A small self-supervised image encoder, trained from scratch.
Model: 32-pixel images, arch pvt, norm rmsnorm, depths [3, 6, 3], widths [96, 192, 384].
Training: adamw at rate 0.001, 8000 steps, batches of 512.
Data: trained on photos with spoken descriptions (Open Images, Localized Narratives), 203450 training examples, 20.1 epochs.
Rows from block 9, named by matrix and row number. Rows with one number belong to one attention dimension. Each number is 500 + 25 x the weight over its row's rms, rounded and kept within 0 to 999. All counts start at 0. Numbers have three digits each. After the name is the row's rms in percent of the matrix's.
# v: attention value (model.blocks.9.attn.v.weight, 384x384), inputs 256-383
# proj: attention output (model.blocks.9.attn.proj.weight, 384x384, transposed), outputs 256-383
v.104 101:497511520499475462528494501500548532526471480503514503472474529508515492477480507482531530470460457483557513503479511544462526552491503479516461492477522495491521553484479499515503503509519494506481537507498554490533480516475525481459527520489492535519485480428522501480518537526497474529494471501465442525565479468548527515489467516488521519492527505536477538506431479542497526497539
v.105 095:492525514483493480475531522502486504507479519519499533503509556512525489459495486534506491488505475508479479524521496508519508485487496518534467458531493498464481455496513563527492508490522520481489500530520520507501459515486462473494536470520470476554499477472477477547494493454504519523528524475493499503445456558557487488439486538486478493522522532512448512499483447524545508536486
v.106 101:510520529514497553494510491505535502516498503550520503510486513505472484437468505515508519499495517454506504483542499496557494520530535496461497510519499531459511468487490485529536442462510541540539501511481517459534492501481489521490504509517497471513509533521484506553548498504485520452483473470514475487539521494514496513529496482514492533510473458475504485524490548512491469529489
v.107 095:498478482480468527504486467513480513531505510489522461502504505570456490495517526502511494500492521508537451504485498478503470513470506480498481518492510473496443524498471450539504496564522507534497528479482478485483514474490516504528471523511459494501453492503520522516544487449499518497512511535496497548526529478518506483477492483488520462471526521465512489503514505513498498581519
v.108 099:498503529525505496523505486510466508495501500476479505536524499499478527477487508532445502504475469505511537450525535558490468509508503492504490524518527515529502520467488575526463505554472469517497452509459569476567435539500472522526503504472509529472543501522481505489499538485508497488520514509499494496460477475499551499535477524514530487496496492484507502511519489514478495498464
v.109 097:505484444442509560500499515462495470482495551488494491506441490523485526516477515463544471469516556492492511545482520520512527516482526471480466523478540471485491532540509512508472522458481495548490514502535542521489512520523497535491487509503535475488540481511489460485444508486466518534515531471503523502508512518537489514498485481500491527489497523517483511491484490552501456474525
v.110 102:508484474490478462516511521477443566518477490479495463492503501462454467465497488506509457530489497483516483494476503507532542498452490469492499536484518511512538511472522493489530461489496456484514560527514506491474511557483539488485529503515475481522527475477492475495515526510513463522471505524501527476492505494487470515491488470524458440476488481471470477541507486487497488513501
v.111 102:468501512502520479516477534501462511493534508506534506548473468507504467493490504495471456535516486515490493487560497471536475499478506485493496518477503471524478515492528555526513470490520484529482487499459507463509516497516481513459518493529448520518490515472517466485520533498475510518479519486509524468495475507533487515508482488509477515483463458472530528504491482519498445470488
v.112 101:466488509486483476531487511508482493493487468432466499480487508454518525551534516521473539532516521519508552469462477509514483514522542503520466508499469516532494500531491557544490530545448510491522485525508503449495495507457454498463518473500538517467503505455490483495430508527514535498506498467455505508490500521504480520471496531523507490456524500547484495514537518496535514532506
v.113 099:537492491512510527540497524489483509512479551493486500491494521496477479475514532494452486456521559517499514503542511460501450520479455509556523520506462505485514484483470498496496495517521524522503525531486434492530559514480502473491457482474492488548506474480505511505490506535503520506485531552476555527508499486524513531491490441486486508504499466508508497508502470478465525520481
v.114 100:511530539475489515476483497438524528433528519472519482504474482523475494474491511505504521487504492528485525468517482537492535564519457518517493507519485507505487502475513465561532548482474473526510467498513565480535507488448489480523506484490524528451523446492490496502470472511503503504527460490463507529544469532472500494536523501498493529469528515506546524495475499503505512521472
v.115 100:511518516497496542439531458519468530506523510494504506495513505513446511477556521524536476569518517517531475567468507477480520502461490495506495487500496488456555518502497507472522487523504523503475519524475460491476507553478511512514517508528549458499473463506504486479467510488496487532521520499518489497483532517500504538488528512504471473505495524501511481483522537485487506498484
v.116 098:498530518449471532524490490468517491424471461500506505509464502502519522504490495501511461513504534500490486517486495507508531507511463497509495481491510457510517512480489463461530461519500494502474578476504521485505498485505509456500470513519458525484482557462509537500483507493552477501498499546539478525505516498492471535486507514481522489517491519507496514449492527511451495515486
v.117 098:513503518477482541479507443509477509499471501541474545509475515507509463512483510482477506469510454499486472554505467470499520522545537494531508440478506522529461513483527520534490558522507548503494498513513467488470506492493501512531459535487468507494464486497480532459570513544537476510501451485503501508547493509501467501510501520531490538505482498477506473519480482492500492482492
v.118 101:500498494491532531480476520506486505498489548454474494497504493540486531515492465515481503522497489470466512521490526510503472479495519454501476515505504538531480530503510521504509499439532504535496544490490510542498510489480485529480531499487457492528494476530523476487496491540473532462497496520520533493478519498528503526490459514508510495526506478514458478487456513480495489492512
v.119 096:480510458521494522470476477548551468514523498497513505496492503493481485481526438494502474449515496541515505532510513517519489490524504530513519503512451547526477510464510493488486478511530505480437515494493510508520501480486531494507509500473487472502503498450481530504466511519519485510505535497509506503546521454481523482510457462467454504478518481520504504519447475501511467457465
v.120 102:460478475513531471462469487466548517507483499493477499520522451464465524474511557516503508497449497526497512534510495475495543524538480467486527502498513494481466488475474499505498471540497461525525460461524520506529487508501450574498523515508485523517458478470493496525489471485494477476518460507451493520477481499530485458465545460496499530521507491514506483416511495490505473488446
v.121 104:473497478485476498493501492540500492514478498524467513524513477503528490484473485517526456463484520493526451519487498515525517473447543538543498474485501508496492519490483502483486505503532509510523523513510491493500515510504510477491518510506510521505469486579525493534508495481509541499522507493470491476464515488484485471483535508522454485480512515536514525515520494502474483585520
v.122 103:488508500496494497531480480512542481471549523524492523521530484440509502537512466467494497529519487526493484457502505508498501483493542517524508517490455491503469475464514500485511514484460512528517528476491500503462509516489497516521476488526510477516489536485544485501528481484463501513451485499477510488520446475590500505515500494515507503545506497569512511523474490497470494540513
v.123 098:460478498528461481440498486502479519500501478529516472487475486499500492527503495530486549525486511472505467497513499487542514481446490475517516506476552451471489464431523530533519518510495490508474478484521496526525483502489511461492532483505490487499567498485550527430468513525464499476482512481511494522519519519522485522536465512513501505481466476486512492489480508497500512498477
v.124 101:509529476484502497468546503480473501504488459500497473492499530509507473495497517528521499514515518500513508478501480457471488530489465495489468540471528512497486530499499490484508513468498450448503495488504498503504533517486465480530492513501533486545533474466541441484472510496499530476516506527551456510466500554491494497493500492488532520551501494534504496502485474534541466500522
v.125 101:476496468474495494506449497456518519490504499525521527517476424526486543497454470527484522446491500509487511479513469519508515513511526492525489534538474495504520497508465483480533484483499483491466492517468478532489465484459481445503503471486513500472534483474510500504543519469481468471481474518497492472483470480508517508448487468527526542488497520507484488488487497464526446477490
v.126 098:455489488468531499536501474476520466488479468522483491503495520495488519479446486549492526517479533492483517498495486472496498500485478486499480544517482524530495498496535504486509494488549481484524479522517498530476536506487519485459487534493504499537505497532474503497498460517504525537515495511520501485465454513530494543449527486498494527447524505529562536514489494505486504517429
v.127 097:510484529494502501499471496532528483461542522521546537491527518481492486455489482518488465490468509500553517538437504474492477530508551493462510462509500483524501508504564509539486509492495484500509508497444510517487542529495500492524484501509494507481486491490502486551472506530500484486464506506494503524462528488504479516545507479458505534497492458537488493498530493502521534497463
v.128 100:520508452538515506518493523501494521505519485493504495554517477505483537484531485517494563503544511525508513499465504523548496500467505522516496496495540478501470510486473501541484525483455552533494512520533502536535499498555500484529461522475490505511461504545465507462533489480478440508536477497498493567481495490483500514497530518478502560534509508478479481528530471488501523498460
v.129 100:477459485530542509493472545450506489493505546505491493515483474526478553474531494491468497487473501502539542544439513507545485490530487500504474520469508508475479494510485535513502505522528527512497480513484493522457525544481466489491518530525477508464596522508507445463555493500496513523490547516495483474480537496497489521475500482472459483493497508524479509496448471506448488497513
v.130 100:490533538519484462529504529461540498476488463535522498468503485503495464455501511465465508504493508490533439559472477487507512499557525489510523520499481518452525506527476517490463501461443483501516455508529503500528511460472501530490506476502560473477502529524489549480475473505506500512512498506521504492523494523527573515520495525503497472530539449471507542512490513486472480545475
v.131 100:530514484547469510524521461508501510501504495485525470513454515511514496507502489497487494473499456539518491544489467493516522534519526456499504460504481505494522571496456469476490474545454501532471535491461486520510525480480501505514504512501534519509509471536534494467497509434478539531496516457466500510510454490497505514519525476478488466494500493552491462493517497511511451526455
v.132 101:479539519473483514482502511487510498506514508527558524476500511480493486515489535508508526500506532508485515479480488509485512482494507507549506517490515515519524519536543495484537519537473511479482521456504498514489520512495505527516465485479454467454553474485548469455533489463505523526549499500523535514513470484537514494548514496507510504475486535515532516442516505513485495530496
v.133 101:483505523530472486505519506487508494507482484499507494529470496506482511548478515475489463495495491515503482544487502504524525514427514475490445467503512503554512493501556498509495574460446490501531454519530472496510499475501522465485490492506516486455500534502509510483499483502470512493493479501482526489490518533481465488445453509488500547527479515512487510507480526512486497534505
v.134 098:502524496516536479499545484530532496507471500506560497495516551529558515503523462526526476477531540557481479506546496499488516549507460498486523530447556509489476464522477454484495494492476506513489513515498526478460473478477522478507549493474496483491490488534467476520474518502504488461498503479512560462527467487517459536531518482515549497519479542520537503511504502499475480512526
v.135 097:499520512513482470504526482488527519448515495511470484474510507556465512469511470481499508516487526508500472506489481468533504479467520519518463471510454488467498479489492444504484485488490511502524525524507465493576464522495479501514491511521530495454486525502494465491498515468469536523504461490471439453475524492542481511509496481479511479474454473486479491490516525480549464508543
v.136 103:524480521509536484488510483534501516487472516503469509479498522519507516538486501533499532502505486532500477485509426500534481558504531550484523531506463510452465494514518493497533495498506502477500494475548516513511499489548554497499489503504487504494495477504483469522452528517496523499541488492490502517466467534506548502535533464493439507469487538519496492497522494491486471493523
v.137 098:532489487531531478494488455489494484512479520559522486499506530432507525512516459529448547495474499500512516515520517491521513484498538511551515480506527507493523518474518502506506492465449508500549531493496506466488465514538561498505508495467497509488501485510520474558532490493467499521507483492513499488507495517490569525499453514432465468527516519468449501467515470515487498516497
v.138 100:507522473521508473517467511523479519512421515489468550462524491514504483524477542443523508483506470515509507529485485498498551481519536468532487473489518513477475525455468473488530482529509498510487517489475530519479483511537497513485518461506469503518524493507448546455526457548484506519507510509480481511472520553486475489450527490501449506500495505476517502494441513493480520517467
v.139 102:513470540533531500476527469509491467451530473520518525470516516514515508496520458519511510508484521521475496517464527536484514490524448509523517464466503514493496484482523514508504505504505495530508531530477471496486527463477504526495508474486496495491491469498441467502539479449486515501491479509452491473465476486561492538503550527516466543533493497485496476479463470519462486486541
v.140 098:494507508485505516485479552512512491523507474510519474501500499493517464521505536489512543532499488505488522520486464499505505506462489479485515478513506537459537476512509538520507561496474483514498505573453522517445519505447509484478477535507489484522513479533509471522525492455478510518487488508508536533499511511473531517475512482484472530509471486454477480506500474521523492473496
v.141 100:478510541474470464493479522471482529454484508482552528472445542491563545489514502495508532522522504498492551523496504473458485496490501468536512507480555471495481495465494525436502445473505490503489505508488501481534492491481502482477526465520510497472524467568487535466493495472493514478533529465461533495501528521517509493516491454521518513471496462474519464480509516526496505494526
v.142 097:500515510525507510491506501537463510547522555452509500546508486510520493490493517539508476519439537492516545467461485526485464487511511553507516536498468486536527521484478513522531524490477509483546473535513516516449452486498503432489538462484468496522519565496462514487515489507475533471509474467468491492475492505517478546455530523496460521497531468498519479496502510483536524482465
v.143 098:519501480504534511469476496478485516479477482473509507496482475467485482466504479510464468515471476484473519508518483504513525539433503559522493483507519540513508517525430503486526532487496519485483530528516497476496471537513503490482485508546507465493523498498517542510493512504484494501467479465481503451516481522534472486486539510488496467481497499489530521438515478514487526536495
v.144 100:517487497486493511517474531485489525501545494507527469477504543489521493472494495490517574495475481515459447485495535470481490464536497472519474495503506493499496521442524474465468487515439457459455503516522521535509454500496467533499536489491501486524488502507465500549462512500489518485450475458491505506499521484507484473519514516482477495471526503488526534501521496497498534446503
v.145 103:469481540527461510503472511521544486564524482528494525514533475527470529493486527499497505525524479489498501478482491500430495527508493481506534495496519491516510487507519488477488516468501470484487510505501505499520501507516524528521507449481462487464523507506480449516507516471516519473487514495500515518475458473507507520472484537522470505477490513470485490475543521468495465497509
v.146 097:523496496446511481475518481534483468503525492484447496466483532483505514518465505539505530525518507519508502524548480518505499507496488438477533512491539495533474470474433492487512468474517513515479535453465491480514505493518459514539530546474469512487448495474494488486490444485560494475468507497479462505521484450492522474509547455505504491512495506509474534481488506508524531467510
v.147 097:519540530486488506482516481524473493487516454524518534514461488508526495480462538516512486512472498495511533482508506515464505496492460543483491479447527510535455477476515491482486486515490501482487483498527466522454517498495527426542494497473485490524516518501482429479477511466487509495514487494494472514506509509477465500499484506531523449506498519513491437497457503508494486538530
v.148 102:509498482499527528447489512463487434468475482442496493483554463501515507532494511501505493465466548461508477505493538503486526526537527502469505489511540457491467546501512479461512538481477465524533473503478485477474482469472488519529535514465468495494494507523511499506514498505468493482546532528475511509486459518524469470524447523511470526476497513445462534488481552499513502516512
v.149 101:533490523489497470529514489561491494522499527481467466509512496539450513504470560462509451503531501510473490488518498521509498486481488467495459479491515531526510527512550493489506488515541497474503490487528443535489500514477459482558514509539516489482486470502498522501491514488486485505517490455514506488453493470492495530507556487533489457513524500490502506488536497515484525458476
v.150 100:479517515533486541497519483488497511463512497451489463483492508505503497488504491516507495512522526480503482440538514468532480533473516513463457579511503506514476478486493536494475489492490545477505522500508465495490511515493540516523501539452537507522525483497507490498503527470523497505484483473485444540471475495533512508507480513474504495478519473455501531477483483464543513470505
v.151 104:491468520497484540478526533507510524477504511481488497522507477509520472469499461458489494516503511542543484473458482519523504525485452510468503519480499483486504519509468476488489519514519453523536517500505452475525473468558500537528497485477492532509453483503495496462504512547477465498498481531509516466496470526484493428499500503504467511470513474512519508497517520504498478499500
v.152 100:536519505518500485496526491467550488495467484517493493466501513471523498466506455508462505478527497479504473582567472525496469538510504459509441541505523480548517502531481490519473507486493543473499489527483525493525479494518464445496518492533531493483450479488520450551507494541491462483524567478489449519513525494518498489486478490511452499508480465520541485497509550502501530506503
v.153 096:512541506477526494482550476514519497565482473464518500479492491500495496542481492549510515490502493535508490531509508500529505533518531514527470499507505501461505461477495543509484502507486517498514483528455469532505483475484521516504491498453515539497478487510524497509530487575535470490503553478476529507526490513509477520489498522469491498479507521474535519529503507504490518500506
v.154 100:474498457489487518469503508487508499510484478562526474465534485510498517516465545475543479498516530464489504465482529492503499517508520495483519470468486483525497452512503495523502507518548486482533538499501485482476438514519537501506505521498526512499507503496522542504453456481460483481479491503491551544494483545454529476517500492507506507556528522524492487512525506492498552463492
v.155 101:499482519518493468511518446512491500474481520496475514507481558467508516473515508473520478449523476478493512497492536480540514486520494479498510470502458501513505477499526518447503518534497465472500478506538495504466516532526424508468514489481542505509456508478469487489474513500469505498510504548529519541538532475505494492501473432536552506492489464481496501478520516536505486536452
proj.104 101:515500497477519513513504473420497514477500480438495501502510505506491495548502511492487493518470520504497501499516507490520495474509552540504512499521525537518500482464478489550487468523476498502530528511507447478510510530503519519505498496472499479548522555532513500549496488492519479493466520501502513547497514520474488492510501482508527466482528517457503455517540538490486523543500
proj.105 092:464513489504518492467533500506501472533481502488525475495485558486490522519483506488506497474535485477525499501463489459518502478464501473471474520521474541531507543533508481505517521544482478484502502520488517498497499546485526508519519485530490430491508470498484511494543509524517516475455496489522502495502489470479534490487500488501538547528520497517497531424517534494475514514478
proj.106 095:529488495499490488491465515524564468534495502517502498511522462461488502481486512481508470512521479512451491495502493511459500515478446518466493479530503551490486542470489507554534535466521500529496521488517509478498537501485547484520491482516491556548489496488491509490488468493490487441493501533505504456474502489442477500513535490470511510475479504540513474508506457543501490474510
proj.107 099:500526492505488459485507525521487543508519512499490480494575499504490538506498433465503451500528514531500503477509549512474506522501545489504503509557538442497511483514483507542474494481496516548559529515492480456502483512504543510478540476495512550518513544547487492530535486483501490481529517481526529476536454544478486489525483499486498522530478499513489493497447468543526512487480
proj.108 090:518528498498504489522489506521516526469472489505499492496491486469532485508506457409513525471482501520495464496475498450479502472470489501572513488483449472514496485499512498482518498449479441513474502490476499515506487478494479552490488511503500511500465490468465500491472530497457489515484497497482488465475508451522504548479505515479484491484497499558505500518477498508508492462458
proj.109 092:505467542522497512506492487520497473472500456444507515514532476511495503524521457464504493539441508504506504477474479473517480541515499521528573526487492509487491457469491517485518489489534508480472497532547467495536506451519466470499470491500531495517524519527524512528512468490542502492459503495490496434529500477473490469495491514523512449474496510513531510504525494484476520495509
proj.110 097:488486477512487521519478505540538546531515476523522516470514504511504527522501490511499499475516514499463516502497498480456484464506486510517491461467499503514483482533497512516503531539499501464459506493480525525490514490493493461521493514538515510539489476486566489528509446546491553476497464505467524470508482529499510502512523456486523561492446500502495462485537480511498514506570
proj.111 095:510515479510504508485515483502504476515488468483476489512525534498500495470517489471514486473487510500539500501467525533488514493487473426487513515541488513484519503528458520473482505482508474481515535493507517478491464460554478433472518463482531468502506506517477511537524490464505511469480498508517495475501521471489521479512507514503450509487500501502459497481490533469499491553548
proj.112 091:505492498518492493522490511486500515482484509492512507494476486546517499515536480495485486477469544485501507519522491488514511464482482483551456505491521481497535497529491498485515487518476484494504553476506459495469477515506500513525473511484520535448473464472465470506553511514520489498551520480513542474514485449540483483527507507511479434497527498476545521437501458477518508468485
proj.113 096:503523383495487489481505516521460459492464458526484467497501546513483490517522515521486486488481521510483485501480492505498494468494482448481491476472502514473520544515518491474482534545494520489511528501493471499417447473502465524517500499497499481480490486491485489543503486515521516502476422511472462459495501491463502441509496520480470516501491467521490507440523500444484470519489
proj.114 100:472507557507482500482502501515550467516478524503529486508481505518460497504544496511486507494462488509529475486521540458424503479480520461498509457508523514479495516494495510486512508490509496497467521494506541496481521498515464478491540480489488489535495444502514499559500466488490518469529495509463466502462526485497506528475485491489458537524498473508415450510514498458492487518520
proj.115 097:483460499479501524480498507479446512537501474388465510510455519516474530526499489534474476496509442453507497488505506472491513482520524465504528481515498475514499467505474517521524483455510481450468503493522483506487498530488515490513511498534490538550488473519528505520491475464501548462446478494479476503524470480528502434489516463492484514474478463488480460502530465471486477475496
proj.116 099:478510491460519491460498527511552500521516539525454523500495418534518517528507475458488530490489486526475519469497527507490487503469503472476493500508501501508473494528497504537494480480475530521521473520483508473516476524492539466533475516485492457516490471463494501528532499509505507546541497496465492545448455505461494523517537529503490553522480507490494478536506504480517510501544
proj.117 105:491538531521504484499505520470543499485475541449509499484504474512461507511520525463472525500522466484494493486507511512484503503495460507505452492556520544514542505498514519457489464538507475539510543520485524499519478500521474496499469485522493498468500498478515507477507514506524470493539511505461540510448542478520527550498519549518513430471570524523510466540529484546538502518561
proj.118 098:518524485513508492513486488529467485487531448514503530525513499467498481467494525482528479495535472523495503510487494480518494488539481504526511523495508474503456483500478509527495484484495505466475449493490442467509496527506523494493510465437524531538510535506480505471544491480529518511442514487546493539491514495471478432524492454472506542514483506489543488484498513515507476485462
proj.119 099:494503492501512473499513468511471456473516510592544480518484527525486479460510513553461533511486504485483513505522495477492488470479473503517513486489505527499531512555533497472502505551526517489505490485503545500423550485507445462531496517499453463500495542509459501512524479515500540543469480518473471527506491517505470478505517533524489516504504492500457445500447440451489492436520
proj.120 100:528459527516486490543500473518427466509511469500483505513497511501516491454483494530463485476509505476531483490524537481537500473454549512501529554470463559500530457525506469501506481483492534494505562497514517505467507489494544505469507532503500474542549525546475506468454513491530482575480483498540498501503496464494486466539515517508488499518510484486523504502475491477478523507486
proj.121 104:520485492476500499487514505452458507459516503416477538491464496475499523489513492450502501513435473472479518491501499533516484520504449534470474497456438515556531486500516500532506519504502496504516507530487507510539511492490502521500488471483497464492466552487493496467482523500516506531500544486510492549516467508510476511504516493495524509462479512496509527458498471529484492422499
proj.122 102:512498554488491483469520515468529469531500525442545483485520476486467492466551494485506503486486514487452479454463495493525485446518456497461512499545539476493530536492498532469526489484529493478522444540488520537504522499501510503544511491516497481485519430505523511594436474506495531483487474532490506567477501507489493476512484451498489510492506492475474483489475532498507500492542
proj.123 089:514515547507500488547518489473486515488496514418486488501507477500525507488527499489509517514506520478531504538482511490478503533550512511539517503506517531564477448528496457503495475538488523482503496495489534479531512495517478507491497540498489514482474537519503500435462506493547490514482494524490516537519479499489513501529484503499505501554491495491472541535537524501515490516538
proj.124 101:483493486517497512472504488477443561507497474508475492507508503523534513514479459507509535501547473482533507512487492487491513505508490467530517466480464481515470484547488491526500506491477517493474463505487533500515505519535478500491503491492514450507521488512440509515518484484505498503426526499513528507539488446506512499489503480509487543493485501440532483448502508471497513534476
proj.125 097:505456511499466487535532492504447437534490510513517504510511533502488495526512478472490475491463506494510490472501528472514487583461527466516527504452494480482468439490492508483503482493506481501480484522555490535493502501467474524489498491488504451456512569563483504494508510526483527530549523515528516521515472506504477518545475500506464462522483494476485510541496508520495522511460
proj.126 100:489452493514483528529505492525474462497517480549468506498521546498520504567491483535498518508538525509492457491469472444470499494493520488472500501527514456490494521475479506506511478489503520496497444524489443498545475539513531479502475480489517519478530516492528501525509510488517527490468495480488510481541523507484504492505532480499495513535509517472506525486469543446505463491497
proj.127 097:511509482478491477505505522505495496480502513568506471475521479534558512503498495454491481484514555513500472488510507544493506500474477529484543463458485480515504514488466449493525516469470539483516512488493539495493472526490556521508531475428520495523487486495486495480462532500491541533506502488493507496535489514479491455508563511500509519497545478499522486482461473469503469483532
proj.128 098:508506551469498484483520502481488506451525539489505502519498544500512494488501507525501490511491501479514490544513489522454494566528486479514467518470486490508502504488497490521522479480519485474537493477468503497497533457513481471480487498474507494482531488442531480544449528515478489522458478485511509509492500474459506547510513463500509502513514497500528500501512454531518480473515
proj.129 101:513538513507512475476500477501515442520535461465441525518457530472531500571479474475523473506477488539522503496525490501513487493481487522572537513576505498529519491490503487479527494503512519508488499517464474569523510468495537511521534503473498461488495446495492538508471506516499497524548501493472463518474506468564500482521496532476468480527500487462471508464548464482490534501462
proj.130 093:499541463511506476491475516509492487526526506480482489494495481500504482471516495501505510499521490509496529448542504510536501510505550527506530528447500517520483468480492479484471513474518492557512516511471430500491501507492537527505466539500510538451492549458516492559598539502489492500474538499496442504472504523517473500495495483525506538468474498492527458502505469537489498510515
proj.131 104:485469521496518508492525511512471507447484497518496500495508545497513511523516450564518446474498459512481463550467519493498501524553472535544477517506505488506517512500475507499500492490497473454532477519476570466524484487475482468443515477504519491506465546552500495480487506520541459497531521523446537469473506485532524498508561518510510450520517500482474507525509514494502528455553
proj.132 098:524483539483496497510494497524438517534501473509470509499549491461465497463459511491486469511468504466517497483492500482479508490479495428504490503465533558482480482484476511527475515478509471522518517511545452471501528557461474466516497490490525502518520557445502493494533502494488482470461475491499503470487519539487511531473443462487482531541513533454436481546533498540487525487470
proj.133 101:502544489493501486498473505506482490498499484429511479495556475499525477474485538474477465513514491476549521465580487504558495492502539457511501473521511489484506494492513483495490492464492465504475539494485483486532548473504507510524513494487484456496471458512509493531507547480435456522529498514530531517494479484488489516541468483511512472447518485486522486532514463507474491444507
proj.134 091:501460487520508487519483497528512509521515479476459514503523497525528511495493484542499513533486505513465545499505493520414505485481524501484508455512477472510513498489481518499491513435506498498532541497494475403495497513503476527513472522540500519502513508450497512511544514512471528526495464500523499466517509499448505471458480509471495499450489519475516499435501537471510493513453
proj.135 100:516513466458493519484468503531452539542478499507510487485547490523504477533516461450526497509543475467502495487487493517463487513500446439432503544492541450491507516534512517485495488509482495494534516482498484484506544505515521474457478514502494472543535523532480491477489505469519467487519464498542472503480470495442519441446470521531524522517431522515517453483525521501488487517560
proj.136 097:500464487498485505497500517487495515496493453554526503471526536436478514486512566480503512508438507528501488484472487486442513469479483498478514488530502500507534505493498523471514537457482547521499520515494495459487511524472506566526505534514522488474528481519545506528481504484518516485459495461494466540575544524513511484523479482505473486490536500509418481513510547475508525468493
proj.137 095:515499540486506514466482518501488498529469518451510498524538492518506496518530532524499518509454495458476469487534498457565459519527444447482511559438531464517493553461497456509499477517477505498525493497473504526546533503503481495488490498508496480519513463475460504536504481522485478449498505500529483492492489497481503492482512481503529554500500504473573485531516579526497501515498
proj.138 099:505448538502499507481507463510552487490532492489502491517498460508526519479505473529465520492452533510466523532500488501525492506488503510481525577531516494527479468485516488503515496487495554514513507488471455529508487505509492546542484511497519479498473511502508502511491510504541528515491463532468521481477506488482523537525494514495496498501505516531494491530463452450525505566465
proj.139 106:530483519502492489491505521518526481493497510530489481508476471469536519530467529416533507490474507509512477472540488497536492533467482499474494496532477510475544507498483521477466527477505507486458455514506487491535481513457506521521505436569486482553509477458491479458442506504490515497496487497471546510523484548477561493491486469481548494484483503510485506497489531491493494495502
proj.140 098:465520542493503481507524522545500414463498536501475506504518492510560499470503485543505498497465505479492486488502502515515490449510531566477514494501507505521478513494471465501490509479483502539507507528516473502506495527514491509511497479499468505464501443509500497504515483517509512405526508512497526523480537514477468450471495479516493484476526496507519492526509451530489474471498
proj.141 100:515501536521513497512517479518554512497491413519479480511515456444471493536514471571494477492439475455491506468472539518491508478503522504509492474508481505535489497502507482515494517476513522501497507553487469515492482479514506487485479527465499537485489492498520500526503521493473505515446542534513466514506500475531514515537483481476505484512529482510485463535463542492501506490487
proj.142 099:505472519491508491506541489499560493495525515495503506461467500486512516483508508511484499503511564484475483509474493565510504494522488482575501436562540453508464490504494468513500520467491541479474449487530464484480470468516476550530526537490491547445501494512530511534528514500507481516503528497492501545503487498524492483509504498477454470528485485474500463566532534505504482505519
proj.143 090:546526500531477491511517496512507491527496505454464518519533517512494483507476519442518525467528474511503516484562515491483502481496513490498464535495476473506477476518483513472495492481505490519505512511491507501529520516518486479540514483506494516475497535453472499449550464519471509480516491480501493517545473505469500492511473541535527494486422508477529491495509423490487513512514
proj.144 104:535458543505489501508500486480511511510472510474497496522482468533508526529511490550490513516504546478471509499490533555496490522509553525507503491497510518511492449521517449527511500478527495539512507524501442515498476483520538488499459523498482524486506532489493500492555503523512515483502525497516472462543500497494472498501476498488508527504505509508526460500482566467505471475508
proj.145 101:498532508492488506493527501500455488516511469511499472501475502485492470431484525473473501491480506512554494505503525513544511488489456495529482509476460473503466528524515540490519476526524473498480514462525497497498501545499546476514521524469527528498510489510508496521505487484480495505471514484521431524516485496520492501535520459532483505540468476543487545527499475537472503523470
proj.146 102:496525522524497506505528490498508498488524483464492548506517501523480510481526495486506491470537505493547508515500546469535508508504503501508438545559490481488426508510503487500505484491508480502511466515517533501559525521481503523483501509502505481543503444480531508495550480509474462509503490514495526513511471492574512525496539514493505515481492482489496514451454509552500486503526
proj.147 099:530496484532501497540546499499515517522518509485474516480516488442508493457489507464518472465547497478545469482498545463548511500448540478533503498477471542483470479516499512518503503470496453450474555509527471438603482500507500529510509481532508494511461534493492498437526503516513473505524471510478586453475498485536519508521518512491491495496493499491528512501513539545504509524538
proj.148 106:464491505454494499497507507540475444488510497477457505525430489538492474550498465548550472493495506526494491514492482497528491528510504485496510510566467490536489471456484517504485495472509482509499481546488523518529499491490494464486515488484533448518503505515500491490456538532520507507511497509490494504520495484483509515511482503484504529532486488538503494513505477519497484481476
proj.149 099:534517520505523500496500482513501487476487520466492501510511500496495501516481489489499529493488507518535472495501503494496468493479496530540514546482462462509472492506511478455524515528483509510454535475490523520490488489522490468487467532467522560463527495430500495469494491490547516475479525511518428539470554480501491533529514515491511498472512495504508519521482514533503496557493
proj.150 106:507523469498516501480478497499512465512505474492530495517524484561506510464525490459503518508454484541445554506550519518499488497537480532509533525516501470502485461504508449408505508482527536543512469515491498537495504463514502542482452511521466487494491453491473507501488500524506471508476525507488497522524524491486476511532501517502547509471522508497505474476488506492488502463476
proj.151 106:482522496492494481483485485479496559513507512538494485524496492553496498492494535499495533513524556492447512508467503487466491537490556478491489475476444448485477497520507512534519469506505518506520493503486452483495484535498503470497503484491479471520498497508487494527445485518475518503478501476526442459481522427455517530495500490514541555576516504507503532465477485482501489503489
proj.152 097:500523468513525488475495514502481476460523503504498497521496489549544510551469521544499438502479473505518481480507483491536519459533539542506506542566476483510482502512487482439502480491493506505555486510504452524518506481490493531504506516500498525487501493493529511495526492518520503507549510496454504507472488507508516486501499466515513453468496503476538527545443475481505519490477
proj.153 095:501494571484499497489477496472507479449516534528487524516514507492504496495505489520530515486444498520501492497506548490488507445487546525491502537493472553520452507492477473484475505464498534530511462495502537527464454526498518561503495537521481545491516494483496524483472484517510534524505496475477491548500524491505499524491506486495518494500479496502457484502506486484454513488520
proj.154 105:503457502477497503514524496457489501488512508463502525516508527477465518498512482494509548482533481499529484510504532469524521501456518514551492482536545507480490485486494536554506467482508464502487452468497540530492507541499487484533509534508506481500496496517543528497513507494540502486495535493497523417552504483489514532509496493509488430506501498512471552508497485464494457484516
proj.155 106:497523493497501494486521505477509506501531519492477489497488491487480483518484468471520490479516511560469538486535521504487512485523487512507516510519488506498483519496499485529474520477512485517451472504505515488493479453529522507519498495503478417510506458459493510526480494514516506549492515496510484503510466525462476559488479508505489518480468498518503496454446423498478497431494